config.toml
dataset = "regions of photos with short descriptions (Visual Genome)"
train_examples = 101725
embed_dim = 384
encoder_norm = "layernorm"
encoder_norm_position = "pre"
encoder_bias = "none"
encoder_inner_norm = true
encoder_patch_size = [4, 4]
encoder_positions = "conv"
text_encoder_norm_position = "pre"
text_encoder_mlp_ratio = 4
text_encoder_qk_norm = false
text_encoder_moe_every = 2
max_grad_norm = 5.0
Rows from block 4 of the image encoder of a small contrastive image-text model, named by matrix and row number. Rows with one number belong to one neuron. Each number is 50 + 12 x the weight over its row's rms, rounded and kept within 0 to 99. All counts start at 0.
After each neuron's rows are labels from the 100 images, of 14848, where the neuron reaches its largest size: "colour at peak" is the nearest of a few named colours to the mean colour under the peak. Only what is clearly more common there than usual is listed. The data: regions of photos with short descriptions (Visual Genome).
# gate: MLP gate (encoder.blocks.4.mlp.gate.weight, 416x160), inputs 0-79
# fc1: MLP up (encoder.blocks.4.mlp.fc1.weight, 416x160), inputs 0-79
# fc2: MLP down (encoder.blocks.4.mlp.fc2.weight, 160x416, transposed), outputs 0-79

gate.114:63 42 72 56 49 44 44 71 57 69 38 42 38 40 50 50 45 60 41 47 35 59 51 51 55 54 46 55 34 49 59 60 45 68 42 41 59 44 70 54 26 21 42 52 64 54 49 43 52 50 60 63 48 54 60 41 67 47 68 47 51 56 37 48 48 57 52 43 63 68 34 44 25 53 48 44 38 47 36 78
fc1.114:35 60 61 53 40 70 51 47 35 36 37 53 60 64 14 54 56 50 52 74 49 39 61 57 73 50 72 65 48 45 64 51 44 47 47 43 46 40 40 23 49 51 48 41 42 43 27 38 63 60 51 63 53 13 47 39 59 50 37 44 35 39 61 66 60 56 39 40 39 48 55 51 36 32 34 32 47 59 50 53
fc2.114:43 35 45 67 58 52 39 39 39 41 56 73 89 55 39 67 61 54 23 62 37 46 64 47 50 52 61 76 43 35 47 54 54 17 45 40 47 53 61 46 69 57 41 48 75 54 46 59 54 50 37 59 50 43 30 26 39 51 31 30 38 40 60 51 40 57 52 42 55 27 41 57 29 37 65 67 78 37 52 35
colour at peak: pink

gate.306:33 59 55 58 32 55 41 51 67 49 58 55 67 38 63 55 53 58 37 19 61 45 58 54 59 58 54 42 60 42 42 39 50 59 47 46 48 44 62 65 50 54 33 39 47 58 48 41 56 54 51 65 49 45 58 58 54 59 53 46 19 56 67 80 47 50 65 28 54 61 36 53 66 72 52 56 45 59 68 41
fc1.306:55 61 57 38 58 43 69 45 68 57 49 50 34 62 38 57 45 42 57 53 36 50 30 47 18 47 71 46 49 60 39 51 56 48 50 82 66 62 68 37 52 50 66 37 41 58 60 43 42 35 47 40 66 48 20 51 29 64 49 48 54 60 33 40 56 35 41 51 61 65 73 58 37 47 45 48 51 45 35 71
fc2.306:71 41 52 47 71 40 29 69 38 44 33 42 39 31 43 68 41 45 49 63 79 47 53 37 51 78 31 37 61 26 50 32 66 25 30 46 40 58 43 50 49 48 45 54 82 46 50 51 54 59 39 43 61 41 43 59 48 38 38 45 37 63 48 44 78 34 57 74 63 66 48 31 52 49 70 43 48 39 59 42
colour at peak: white

gate.81:71 59 44 42 71 62 35 38 25 51 66 65 51 63 41 48 44 52 27 61 52 69 54 55 48 62 65 44 37 48 44 56 43 30 66 68 32 43 44 50 36 70 72 71 51 30 67 39 39 68 64 66 62 41 78 55 46 47 27 48 51 51 43 40 55 54 41 67 61 23 38 50 36 62 34 51 63 57 63 69
fc1.81:67 69 26 38 50 79 44 66 32 55 52 39 67 78 42 40 55 57 39 67 62 34 37 52 49 57 56 45 54 71 31 50 65 46 54 47 25 45 41 53 51 52 57 64 50 73 41 53 53 63 77 60 34 47 78 52 54 34 51 37 59 38 34 61 49 51 45 42 46 42 38 44 42 69 47 27 75 61 54 42
fc2.81:60 60 62 34 51 65 54 55 43 51 46 61 52 60 58 61 35 45 43 65 37 47 59 25 59 45 59 61 53 56 50 61 43 56 48 60 54 47 38 49 25 70 77 39 42 38 58 66 68 39 49 32 65 77 58 48 39 29 37 54 38 61 40 36 46 52 50 56 38 33 50 31 49 44 35 68 70 57 49 68
colour at peak: pink

gate.411:56 36 53 44 66 30 72 46 50 60 61 69 45 49 45 67 56 57 49 47 34 53 49 68 42 46 71 33 45 23 59 30 60 32 29 47 64 51 48 63 38 41 35 51 35 74 74 64 51 64 56 64 71 25 63 54 52 40 40 44 26 36 71 56 53 58 48 41 44 42 52 51 31 68 39 39 33 43 58 63
fc1.411:50 33 53 47 59 44 41 59 41 20 48 66 47 49 57 65 36 37 46 35 62 40 55 63 57 45 67 21 55 26 58 48 66 43 52 48 77 58 79 49 58 24 40 29 48 58 62 47 49 44 59 49 46 31 41 56 54 50 36 40 36 49 63 61 61 55 44 51 41 48 44 43 26 25 53 54 50 46 50 47
fc2.411:55 47 45 30 69 46 36 51 40 48 63 60 71 73 33 52 44 74 62 49 53 61 45 42 62 45 69 47 67 47 51 63 40 32 45 47 52 46 52 50 47 54 49 33 67 60 43 36 44 54 74 47 50 34 74 50 42 45 54 68 62 50 48 49 28 49 52 29 60 27 50 35 33 65 74 64 50 29 55 63
colour at peak: black

gate.104:62 39 52 60 34 40 51 65 56 65 44 41 58 44 75 46 56 32 49 64 51 74 54 60 69 37 74 45 38 38 44 45 37 61 29 35 52 56 71 51 60 59 36 68 58 33 53 59 66 65 48 59 42 64 60 65 42 55 55 51 41 44 67 44 77 49 63 56 64 66 50 57 55 41 47 71 49 56 49 54
fc1.104:71 69 62 49 49 51 50 69 62 58 48 45 53 51 50 61 52 38 55 66 69 38 33 66 42 53 81 50 48 34 54 70 48 49 39 61 30 48 48 61 47 51 58 61 53 48 35 37 55 58 57 57 41 34 56 62 46 29 64 54 47 52 45 29 45 71 43 63 46 40 42 53 42 41 47 56 53 48 49 44
fc2.104:52 57 42 44 48 64 41 55 61 30 65 49 48 53 72 44 44 30 52 67 55 35 55 44 55 65 48 57 55 40 62 49 57 44 32 41 51 75 28 60 52 32 59 40 52 43 63 31 54 66 64 56 53 47 38 75 52 50 50 49 23 47 60 28 57 48 52 53 52 48 51 52 69 53 55 40 63 49 78 50
colour at peak: black

gate.282:47 65 40 48 52 42 35 47 32 42 43 50 54 52 56 46 52 58 18 59 65 46 40 64 56 41 73 45 53 52 43 46 52 36 41 64 45 58 40 75 41 64 63 50 56 47 49 69 52 47 55 65 53 66 55 45 53 61 71 50 21 40 61 71 56 40 41 66 46 56 38 47 49 52 31 56 70 33 60 47
fc1.282:49 49 61 25 49 45 46 32 51 32 62 47 39 65 32 23 58 44 46 49 50 50 48 69 39 34 54 49 67 47 42 52 27 63 44 62 55 57 22 40 33 52 70 62 47 54 44 48 54 33 51 36 49 62 42 46 43 53 54 57 50 57 47 71 51 49 28 54 51 56 55 45 52 51 59 37 58 40 44 72
fc2.282:63 51 35 55 61 51 58 55 53 39 67 53 51 36 62 76 56 56 35 60 60 31 75 44 70 51 71 43 29 39 48 56 49 42 57 35 42 48 32 37 40 49 21 46 64 45 38 53 59 49 60 66 67 46 67 69 52 54 35 62 36 56 59 53 47 45 62 53 60 52 40 55 26 45 66 24 35 32 54 57
colour at peak: brown

gate.301:43 38 67 49 75 40 47 52 66 23 49 69 72 32 48 46 60 59 40 51 49 44 73 55 62 72 52 60 58 25 52 38 38 24 45 63 51 53 56 50 49 44 38 34 57 57 48 47 49 57 43 61 57 51 51 55 71 69 57 69 19 46 60 42 60 66 44 44 45 39 35 59 61 54 31 62 56 54 50 47
fc1.301:44 48 38 57 62 61 20 51 66 28 46 73 58 39 47 40 39 54 42 39 63 28 46 35 52 42 38 65 61 50 60 66 47 16 53 48 38 61 41 43 36 59 59 39 53 46 56 43 52 49 71 49 68 52 46 33 64 42 41 68 34 55 71 50 34 39 50 66 56 50 48 48 45 66 40 51 61 57 66 54
fc2.301:63 60 52 52 18 84 44 56 43 63 38 51 51 65 50 43 40 38 62 62 59 42 45 53 59 41 64 58 56 43 56 50 44 64 44 39 55 44 40 39 64 55 30 42 41 48 20 51 49 39 27 40 47 36 46 34 65 67 72 44 57 66 41 55 55 75 50 55 36 50 81 46 63 51 48 45 47 56 44 58
colour at peak: grey

gate.138:56 78 25 39 65 44 47 58 50 68 60 60 28 44 44 53 55 47 56 40 67 59 29 52 50 51 52 33 40 61 43 53 43 52 52 52 53 53 53 69 47 51 61 67 51 53 67 57 49 57 75 65 33 39 65 77 48 56 74 56 64 53 40 37 62 38 55 69 51 35 47 47 51 59 47 53 55 65 63 55
fc1.138:50 48 51 50 39 36 40 41 53 27 68 46 38 49 51 35 45 58 36 48 53 40 50 55 37 48 61 39 64 49 67 67 61 59 49 39 35 42 59 64 39 34 34 55 77 58 48 36 38 43 55 43 40 49 44 55 79 45 66 51 38 66 62 76 61 39 55 30 36 65 47 42 68 47 54 65 45 39 56 45
fc2.138:55 48 54 58 60 62 56 63 65 50 42 55 49 37 43 41 62 34 39 34 42 62 40 55 48 59 72 43 44 45 43 44 57 45 34 41 38 61 38 54 59 62 38 49 53 34 54 72 61 65 56 61 46 44 41 61 36 49 54 60 33 41 50 65 55 51 65 63 52 70 38 62 50 39 61 43 22 27 51 44
colour at peak: brown

gate.367:44 63 41 56 65 51 57 58 66 51 53 74 61 28 57 44 37 58 47 51 72 59 50 40 44 51 66 52 57 45 58 43 56 26 46 55 45 41 56 63 35 54 56 44 48 31 67 60 54 55 53 62 38 38 53 50 56 43 73 69 27 49 53 68 43 47 43 57 59 48 64 54 50 56 70 44 42 36 30 81
fc1.367:70 35 44 66 36 53 34 42 31 15 59 46 58 55 67 56 37 56 79 70 49 40 43 49 56 72 56 32 71 49 49 47 47 39 56 67 60 58 69 49 53 77 62 44 48 38 47 35 75 66 46 60 36 43 55 49 49 45 37 22 54 44 47 45 50 33 39 45 73 28 49 39 41 67 31 68 57 59 47 53
fc2.367:66 36 55 68 77 60 43 40 33 39 50 27 69 50 43 67 66 53 51 64 40 31 48 56 74 33 56 51 62 21 78 52 31 32 28 53 58 68 31 52 67 53 56 43 47 41 41 23 68 50 46 69 57 43 54 46 62 57 29 53 49 42 54 30 54 56 65 45 51 48 43 46 31 48 37 72 55 37 45 49
colour at peak: brown

gate.222:39 40 52 54 67 25 62 53 38 62 55 60 63 43 55 37 76 49 40 35 58 85 63 60 60 56 43 40 51 36 58 52 35 28 25 55 50 47 54 40 55 51 55 31 54 57 37 61 62 44 47 53 58 28 53 29 57 38 52 63 34 54 53 34 72 55 38 57 62 48 41 53 27 53 23 57 54 34 37 60
fc1.222:50 60 50 52 52 34 45 60 49 57 35 38 49 44 66 45 44 40 33 32 55 57 36 51 67 66 61 47 40 68 53 43 64 26 44 56 55 44 66 55 72 49 46 44 59 68 25 38 58 50 51 70 34 35 28 41 56 74 32 56 55 60 58 36 58 37 55 37 44 43 67 58 66 31 66 40 64 31 40 49
fc2.222:47 50 48 57 45 44 43 52 50 51 46 70 70 58 44 47 73 21 67 48 66 72 55 57 47 56 47 50 65 27 28 40 45 66 35 29 59 49 63 42 57 46 51 48 69 60 41 60 65 81 35 66 47 34 62 42 50 55 40 31 30 47 33 61 42 63 52 49 56 38 34 59 51 50 65 48 64 51 40 51
colour at peak: black

gate.255:69 34 42 43 43 44 65 49 47 44 54 35 45 61 61 56 44 53 63 40 50 44 69 57 70 80 39 36 50 51 65 40 48 36 40 57 54 52 51 52 18 54 76 46 70 52 56 49 60 60 51 36 58 56 67 50 35 57 41 57 44 47 45 49 36 46 53 60 51 40 12 54 57 53 32 54 62 58 68 63
fc1.255:29 44 34 44 47 41 62 49 54 66 72 40 50 69 42 61 70 43 51 42 49 54 37 42 32 57 67 37 43 62 65 39 42 51 41 41 45 49 44 60 58 55 37 39 49 47 58 54 56 36 40 53 46 52 58 42 35 67 75 59 58 70 34 64 59 38 49 60 38 56 41 33 45 52 46 46 54 59 47 43
fc2.255:40 51 52 64 64 68 43 66 57 65 40 51 49 44 57 57 53 86 50 27 43 52 64 46 54 59 47 47 53 44 52 52 49 50 48 33 44 53 40 73 42 37 55 60 21 60 62 31 35 44 45 54 37 49 28 60 53 56 25 51 58 53 61 37 25 40 49 31 50 43 37 59 48 51 31 46 52 46 52 62
colour at peak: white

gate.415:48 47 31 66 45 43 42 54 56 71 38 70 61 54 44 35 70 66 43 45 49 67 66 55 35 58 73 85 38 53 54 39 43 49 53 63 43 53 46 54 37 48 43 64 40 44 44 39 42 28 48 57 72 30 50 36 72 47 81 58 44 47 55 62 63 47 67 36 42 60 52 46 43 42 25 39 42 22 47 63
fc1.415:36 46 76 35 66 48 78 52 45 47 79 43 38 71 69 64 55 52 45 38 27 47 45 60 45 48 39 30 36 51 44 63 72 46 66 57 63 55 59 56 24 55 44 49 46 44 48 48 25 35 45 39 58 54 43 32 48 66 60 57 44 55 57 55 56 42 67 36 42 41 30 55 36 38 42 27 45 40 50 42
fc2.415:59 58 70 63 67 53 68 52 55 47 54 49 41 55 55 71 52 65 56 37 55 38 49 36 41 76 43 30 65 38 55 49 80 44 61 59 30 45 43 52 40 47 45 64 65 76 49 70 46 65 53 45 59 38 54 53 39 61 53 48 50 53 27 24 28 55 30 55 26 40 47 50 40 54 46 40 50 47 58 61
colour at peak: cyan

gate.300:58 40 58 57 72 45 42 51 45 38 48 52 63 36 66 64 71 35 44 47 50 51 49 46 71 52 38 56 36 50 55 59 29 61 28 58 56 65 38 47 57 41 50 49 35 91 55 59 57 58 58 42 74 58 57 52 48 38 39 56 36 64 66 50 54 58 44 37 68 58 59 63 56 52 54 69 68 64 59 46
fc1.300:51 33 57 56 79 78 46 45 41 46 35 58 59 32 42 64 39 37 59 42 51 38 55 39 81 76 43 62 61 44 57 51 37 51 56 33 50 63 31 29 59 61 50 66 48 50 43 43 80 46 23 45 57 32 44 49 54 36 32 49 40 59 42 44 42 64 55 67 49 30 28 48 47 48 43 46 53 40 33 48
fc2.300:63 55 73 52 33 64 39 62 56 42 58 56 73 60 45 47 56 40 50 46 63 54 60 32 65 64 49 67 57 48 54 49 72 20 53 39 41 55 39 55 49 47 61 57 66 68 45 34 53 62 57 51 38 44 59 63 42 44 51 33 36 36 50 38 49 50 56 57 53 22 46 44 50 39 46 54 58 52 47 21
colour at peak: grey

gate.17:56 34 58 54 66 59 60 80 63 59 41 33 51 39 55 67 62 71 52 63 65 50 41 55 43 60 41 54 27 61 34 43 59 38 43 42 48 39 40 46 40 58 63 56 51 39 28 61 54 58 70 53 39 58 47 44 30 43 44 54 43 68 50 52 38 53 32 55 58 38 19 36 38 58 67 44 46 65 28 55
fc1.17:35 41 49 43 67 52 73 77 38 62 33 61 34 47 78 54 56 67 59 48 57 39 66 47 59 48 45 68 41 68 48 56 49 64 51 59 58 36 30 34 20 36 53 38 37 49 51 75 59 43 53 51 51 38 40 36 39 46 42 39 49 77 45 40 34 44 20 70 52 28 48 42 53 55 33 45 56 55 39 78
fc2.17:54 44 30 42 31 51 52 55 88 57 59 46 52 48 49 32 48 51 62 59 57 43 51 43 63 77 47 32 53 59 47 42 41 49 25 52 53 46 42 55 54 42 29 52 62 60 45 42 57 62 60 45 40 39 48 55 64 56 76 56 59 70 42 53 63 46 56 51 52 37 52 41 51 52 35 49 39 67 51 30
colour at peak: pink

gate.22:52 67 47 44 83 68 79 63 37 48 74 38 68 57 49 56 65 45 65 58 63 51 68 54 60 45 62 58 50 41 58 45 34 47 34 41 49 60 55 65 41 43 37 50 57 52 33 41 51 75 54 59 60 43 51 42 52 54 55 55 36 68 61 56 51 46 65 59 63 49 45 40 26 69 48 41 31 58 68 61
fc1.22:47 53 54 40 49 66 46 40 59 43 62 55 48 50 42 65 61 57 73 56 43 49 53 62 42 54 66 75 53 59 41 46 67 60 52 59 64 59 48 51 69 36 39 47 59 31 47 37 40 68 39 60 46 47 35 53 48 61 40 55 58 17 57 41 63 53 56 21 46 14 61 72 53 55 61 42 46 41 41 49
fc2.22:62 45 31 50 35 48 37 40 47 46 43 52 40 56 39 38 39 22 44 72 43 29 65 39 60 53 50 37 48 32 57 65 28 45 62 64 52 39 64 51 52 53 35 43 58 37 55 35 56 47 64 53 55 64 58 38 68 57 72 41 29 53 69 53 49 41 57 33 60 46 59 50 35 45 29 30 45 50 48 59
colour at peak: red

gate.207:50 47 62 45 55 46 57 42 46 32 50 52 60 44 36 41 45 43 57 42 50 38 36 48 40 27 58 61 63 62 45 40 41 39 46 56 41 50 66 60 55 62 55 52 25 37 57 29 32 58 51 59 39 43 53 48 49 53 43 77 55 53 58 63 42 40 66 38 64 20 61 59 81 49 55 60 49 59 53 47
fc1.207:49 42 56 58 37 57 36 59 38 49 63 34 57 44 59 50 41 60 28 62 55 46 62 53 48 73 54 28 71 29 61 62 56 34 56 35 43 55 42 61 32 29 40 43 77 60 43 58 65 29 43 51 43 73 48 41 57 42 46 59 45 60 58 52 34 44 26 51 39 63 37 47 43 40 40 24 60 58 57 75
fc2.207:26 63 40 38 59 41 41 63 42 50 63 50 63 44 58 57 44 70 41 41 80 59 53 45 57 56 78 71 63 43 49 48 64 25 38 54 28 45 39 70 33 57 72 56 58 39 41 66 71 51 60 62 54 30 40 32 31 58 54 57 48 49 71 48 43 29 29 44 57 29 36 69 63 38 25 57 49 46 67 64
colour at peak: red

gate.187:59 59 44 27 63 26 65 55 84 62 47 36 42 49 58 46 35 62 44 73 73 55 41 69 29 53 51 53 54 73 57 42 57 50 46 53 42 36 66 77 37 68 32 52 54 63 39 48 42 52 51 51 47 48 50 46 42 60 73 52 52 65 52 54 50 28 69 68 65 60 55 41 59 55 48 69 44 53 46 48
fc1.187:63 51 31 68 44 63 50 63 40 32 39 48 79 46 41 34 54 25 36 49 62 43 76 54 67 63 42 52 49 40 58 55 44 38 48 60 54 31 63 53 45 66 35 56 60 60 57 65 50 77 60 27 60 35 50 52 42 55 41 51 34 41 52 55 54 44 36 49 50 16 37 38 31 65 55 70 38 37 60 53
fc2.187:58 52 59 67 47 69 42 30 60 21 32 38 51 36 56 43 52 51 51 48 36 32 49 52 45 49 56 48 41 33 75 34 50 52 48 43 47 35 45 35 54 48 41 37 29 34 59 28 56 39 52 41 46 52 40 55 57 22 54 44 29 41 67 76 60 60 66 47 38 75 63 42 49 34 69 62 40 44 60 51
colour at peak: pink

gate.34:60 66 29 43 45 61 58 55 46 42 47 80 53 43 53 41 67 35 48 42 37 82 47 68 65 53 71 50 39 45 46 51 63 29 46 57 51 46 56 48 54 81 53 52 34 48 60 71 62 72 37 57 43 37 59 57 44 28 41 71 36 52 56 50 28 50 41 45 57 34 39 56 51 65 24 53 46 50 41 32
fc1.34:59 56 81 37 32 50 49 73 58 57 39 51 52 68 48 34 46 50 68 60 63 51 47 52 66 52 72 53 32 60 46 74 69 48 26 40 56 47 52 49 59 34 42 42 53 62 47 50 46 59 66 67 27 54 84 70 52 46 50 54 68 44 63 57 28 61 55 50 58 37 25 53 46 53 55 48 41 56 42 44
fc2.34:63 70 73 52 61 51 61 46 52 49 56 54 44 29 60 58 51 55 63 54 17 65 53 45 47 20 40 50 46 55 75 48 36 56 62 53 72 51 36 49 44 44 36 51 36 52 54 41 28 48 54 52 62 53 33 44 65 46 46 73 59 57 40 61 42 43 55 46 45 37 45 44 41 57 43 59 44 39 59 52
colour at peak: black

gate.209:55 55 50 35 47 62 44 42 57 50 47 47 39 58 54 80 47 52 34 56 36 52 62 46 57 38 41 64 49 44 52 59 47 46 65 68 46 35 56 57 36 45 35 59 56 62 66 36 29 59 80 41 50 58 51 59 46 46 50 65 58 45 68 33 13 28 43 31 66 57 58 56 27 67 41 68 73 40 43 64
fc1.209:45 49 43 69 14 55 40 30 34 48 52 66 49 64 66 55 57 31 56 44 30 61 57 45 42 53 54 60 39 34 64 39 38 73 53 78 45 60 34 38 42 62 47 66 30 46 75 65 61 34 45 46 55 61 63 35 50 37 49 40 49 63 46 46 38 47 78 59 66 59 56 53 37 52 37 35 40 40 34 56
fc2.209:41 37 68 54 45 54 49 17 42 49 38 77 49 56 49 45 66 41 47 47 39 61 54 59 46 49 39 23 49 35 46 56 60 72 61 35 29 51 49 48 73 59 59 56 39 43 55 72 56 43 44 49 57 63 44 33 39 38 39 48 38 38 49 64 42 76 50 34 33 48 51 68 61 44 66 65 46 36 60 23
colour at peak: grey

gate.59:59 64 51 39 51 39 48 53 57 57 52 73 20 56 50 56 56 44 59 76 68 61 46 46 37 68 75 37 27 47 30 51 66 56 49 53 52 56 51 55 44 53 60 48 55 46 55 68 62 74 49 59 45 59 47 45 45 58 61 55 59 41 47 50 38 43 58 74 74 49 48 37 69 57 45 41 49 56 34 56
fc1.59:46 35 43 55 57 44 58 21 65 41 49 41 61 50 50 18 47 49 41 38 26 28 65 39 39 47 66 36 56 44 50 41 29 31 66 64 38 45 71 51 67 52 55 51 56 26 31 57 50 41 33 48 47 36 28 55 54 51 42 54 37 48 41 48 72 37 47 14 53 58 49 55 58 35 46 62 24 39 59 59
fc2.59:44 61 49 39 56 73 38 61 52 58 56 61 50 30 40 63 52 36 36 43 51 32 48 47 42 43 50 53 44 46 40 41 55 49 59 39 48 52 64 67 41 51 43 57 48 43 66 52 47 64 41 48 50 46 33 64 49 50 49 73 36 36 52 94 67 31 48 54 40 44 52 56 46 54 66 37 56 46 64 44
colour at peak: pink

gate.139:73 46 52 52 54 66 67 54 62 54 40 63 65 32 56 44 67 44 28 63 47 41 42 36 43 65 45 35 53 60 43 53 52 49 58 34 37 45 61 60 63 46 26 44 63 43 56 74 66 75 36 71 50 49 59 55 50 29 52 72 37 49 57 54 51 54 49 44 44 58 43 61 39 47 51 42 59 38 54 43
fc1.139:46 32 61 60 46 83 42 42 56 51 24 66 48 42 69 51 59 51 29 41 62 59 46 40 56 67 47 62 37 40 48 46 56 40 56 40 38 35 66 27 67 56 40 55 36 32 63 64 75 47 34 50 53 65 50 58 39 38 43 47 61 51 44 43 47 68 56 51 57 66 46 62 51 33 54 31 51 51 35 48
fc2.139:48 45 66 51 46 73 48 73 46 48 48 39 44 46 52 64 54 47 51 48 29 44 54 56 52 40 29 40 45 51 61 53 49 55 56 34 58 70 44 57 46 47 53 47 38 60 68 78 70 49 62 35 49 62 56 55 34 54 42 44 61 26 58 51 61 61 41 38 49 47 42 59 48 49 52 52 31 53 78 59
colour at peak: brown

gate.129:53 59 61 62 77 45 70 43 43 54 51 58 40 38 71 63 70 49 62 38 40 66 70 37 52 42 39 58 47 42 43 39 56 66 35 45 63 49 44 48 36 54 47 53 45 38 67 44 57 46 46 50 61 50 67 58 52 24 36 67 55 65 41 41 53 34 72 55 67 70 49 47 33 48 43 58 15 35 56 47
fc1.129:43 71 47 45 38 45 58 33 63 74 44 41 43 42 52 49 42 69 46 67 59 39 29 36 58 65 55 54 74 59 41 44 51 46 52 54 32 33 53 59 61 53 35 48 73 53 36 36 30 68 61 55 50 44 39 65 57 46 59 46 55 42 52 48 36 29 33 48 58 50 64 58 51 82 55 45 60 62 41 55
fc2.129:47 34 48 60 55 53 35 51 38 41 54 67 38 51 56 46 48 47 38 62 45 47 52 52 40 62 72 48 27 50 51 48 49 53 39 68 55 58 60 62 47 31 51 50 49 44 32 50 40 36 62 58 33 45 52 34 52 40 61 42 42 59 70 55 69 45 71 55 31 74 46 53 40 28 44 59 68 47 53 43
colour at peak: brown

gate.73:50 53 72 68 66 33 62 47 47 43 47 66 44 50 48 61 88 48 39 57 44 67 61 68 45 53 63 51 43 42 51 49 56 37 26 59 27 28 37 50 53 60 49 61 34 41 49 58 59 47 64 49 44 35 29 54 72 47 52 50 37 51 65 64 27 60 47 51 55 68 56 70 54 33 52 62 44 47 48 53
fc1.73:58 70 48 30 48 38 40 48 35 59 69 58 42 62 34 78 48 41 41 51 58 24 41 66 58 51 51 41 42 45 50 57 37 69 45 47 28 82 48 39 36 37 61 53 33 46 49 55 47 57 51 60 47 61 38 67 63 62 35 50 51 30 64 42 42 55 39 78 57 42 68 71 43 53 37 46 32 62 59 48
fc2.73:49 68 34 47 55 61 53 56 38 68 56 41 60 30 58 76 63 84 54 41 81 42 49 43 52 55 50 24 49 50 57 52 25 44 50 56 67 76 44 44 37 36 64 48 47 60 63 32 47 36 47 58 60 46 61 49 44 61 50 41 48 48 62 32 51 46 64 59 53 53 48 39 17 52 36 36 52 49 57 34
colour at peak: brown

gate.344:48 56 53 35 65 63 58 36 46 54 39 41 36 58 43 42 49 70 28 58 53 43 39 54 45 34 60 48 74 68 52 38 49 40 58 63 41 50 57 56 48 50 32 62 46 54 34 47 49 46 73 45 43 59 62 69 62 47 72 60 58 47 71 55 73 28 55 44 71 63 45 62 59 30 43 71 61 43 45 53
fc1.344:74 50 48 65 41 44 48 49 59 71 13 64 52 48 45 13 45 63 39 56 53 42 51 56 75 51 48 41 53 48 56 55 62 50 39 54 58 53 54 43 69 48 38 41 62 65 40 60 42 56 42 74 45 41 57 66 55 57 69 34 40 46 53 47 60 53 42 68 69 46 72 58 48 35 35 60 44 54 51 47
fc2.344:61 59 57 50 62 50 61 58 55 76 50 50 46 52 45 62 64 65 53 68 52 64 44 54 58 27 70 64 44 85 32 55 55 31 47 69 61 54 56 47 53 59 50 56 38 36 51 43 32 57 63 61 32 50 50 73 41 72 64 51 54 59 56 33 41 27 39 50 79 45 70 50 40 73 42 43 48 54 39 74
colour at peak: grey

gate.2:54 84 34 38 62 43 51 46 63 52 32 49 46 33 51 51 44 34 33 49 51 74 50 50 46 48 45 61 53 36 61 39 48 48 49 57 52 60 68 73 41 70 62 58 69 35 47 55 48 71 60 68 57 53 48 63 36 62 44 42 36 34 47 31 36 51 52 46 53 49 44 61 48 49 47 58 59 38 45 56
fc1.2:40 29 73 42 38 47 64 49 63 37 61 57 43 36 52 44 71 62 47 38 32 35 38 71 64 47 51 32 28 60 31 67 40 55 31 40 50 52 45 45 55 34 50 42 39 53 40 67 31 28 59 45 48 47 30 57 64 41 63 64 53 48 39 49 59 59 51 55 28 50 57 52 43 58 43 47 39 55 45 64
fc2.2:41 71 34 33 50 50 52 52 60 72 61 32 40 63 42 48 68 67 51 48 73 24 33 49 58 46 46 47 65 62 65 81 40 56 34 46 49 46 50 71 55 55 60 57 70 46 45 43 59 61 77 63 34 48 58 40 58 66 67 49 45 49 40 40 48 54 57 71 52 44 40 53 44 46 31 48 71 51 47 69
colour at peak: pink

gate.181:56 56 54 54 49 40 28 63 59 38 41 49 43 32 49 48 41 50 60 45 48 36 33 47 35 60 60 45 43 25 41 43 65 53 44 30 60 65 60 66 45 27 28 36 70 47 44 51 61 45 58 64 35 43 72 72 45 46 63 47 52 57 69 44 61 58 67 68 64 51 46 35 50 31 57 44 59 45 36 54
fc1.181:62 67 29 54 40 49 55 46 64 63 65 51 54 58 28 50 62 27 50 64 41 47 39 62 70 34 58 53 47 54 50 78 39 50 48 37 48 52 56 55 61 53 32 65 45 56 44 30 31 67 77 63 57 51 51 52 69 55 60 32 43 58 56 50 49 41 59 33 71 44 52 49 58 60 41 59 57 52 60 47
fc2.181:64 53 52 40 73 49 47 89 39 52 52 57 57 39 24 85 63 50 37 34 56 40 39 45 47 71 68 72 64 50 32 36 66 38 28 43 58 56 40 64 47 46 64 55 57 59 62 52 52 80 65 63 46 47 29 59 23 44 47 49 41 49 51 63 57 43 34 58 42 39 45 54 47 42 71 23 46 56 58 52
colour at peak: grey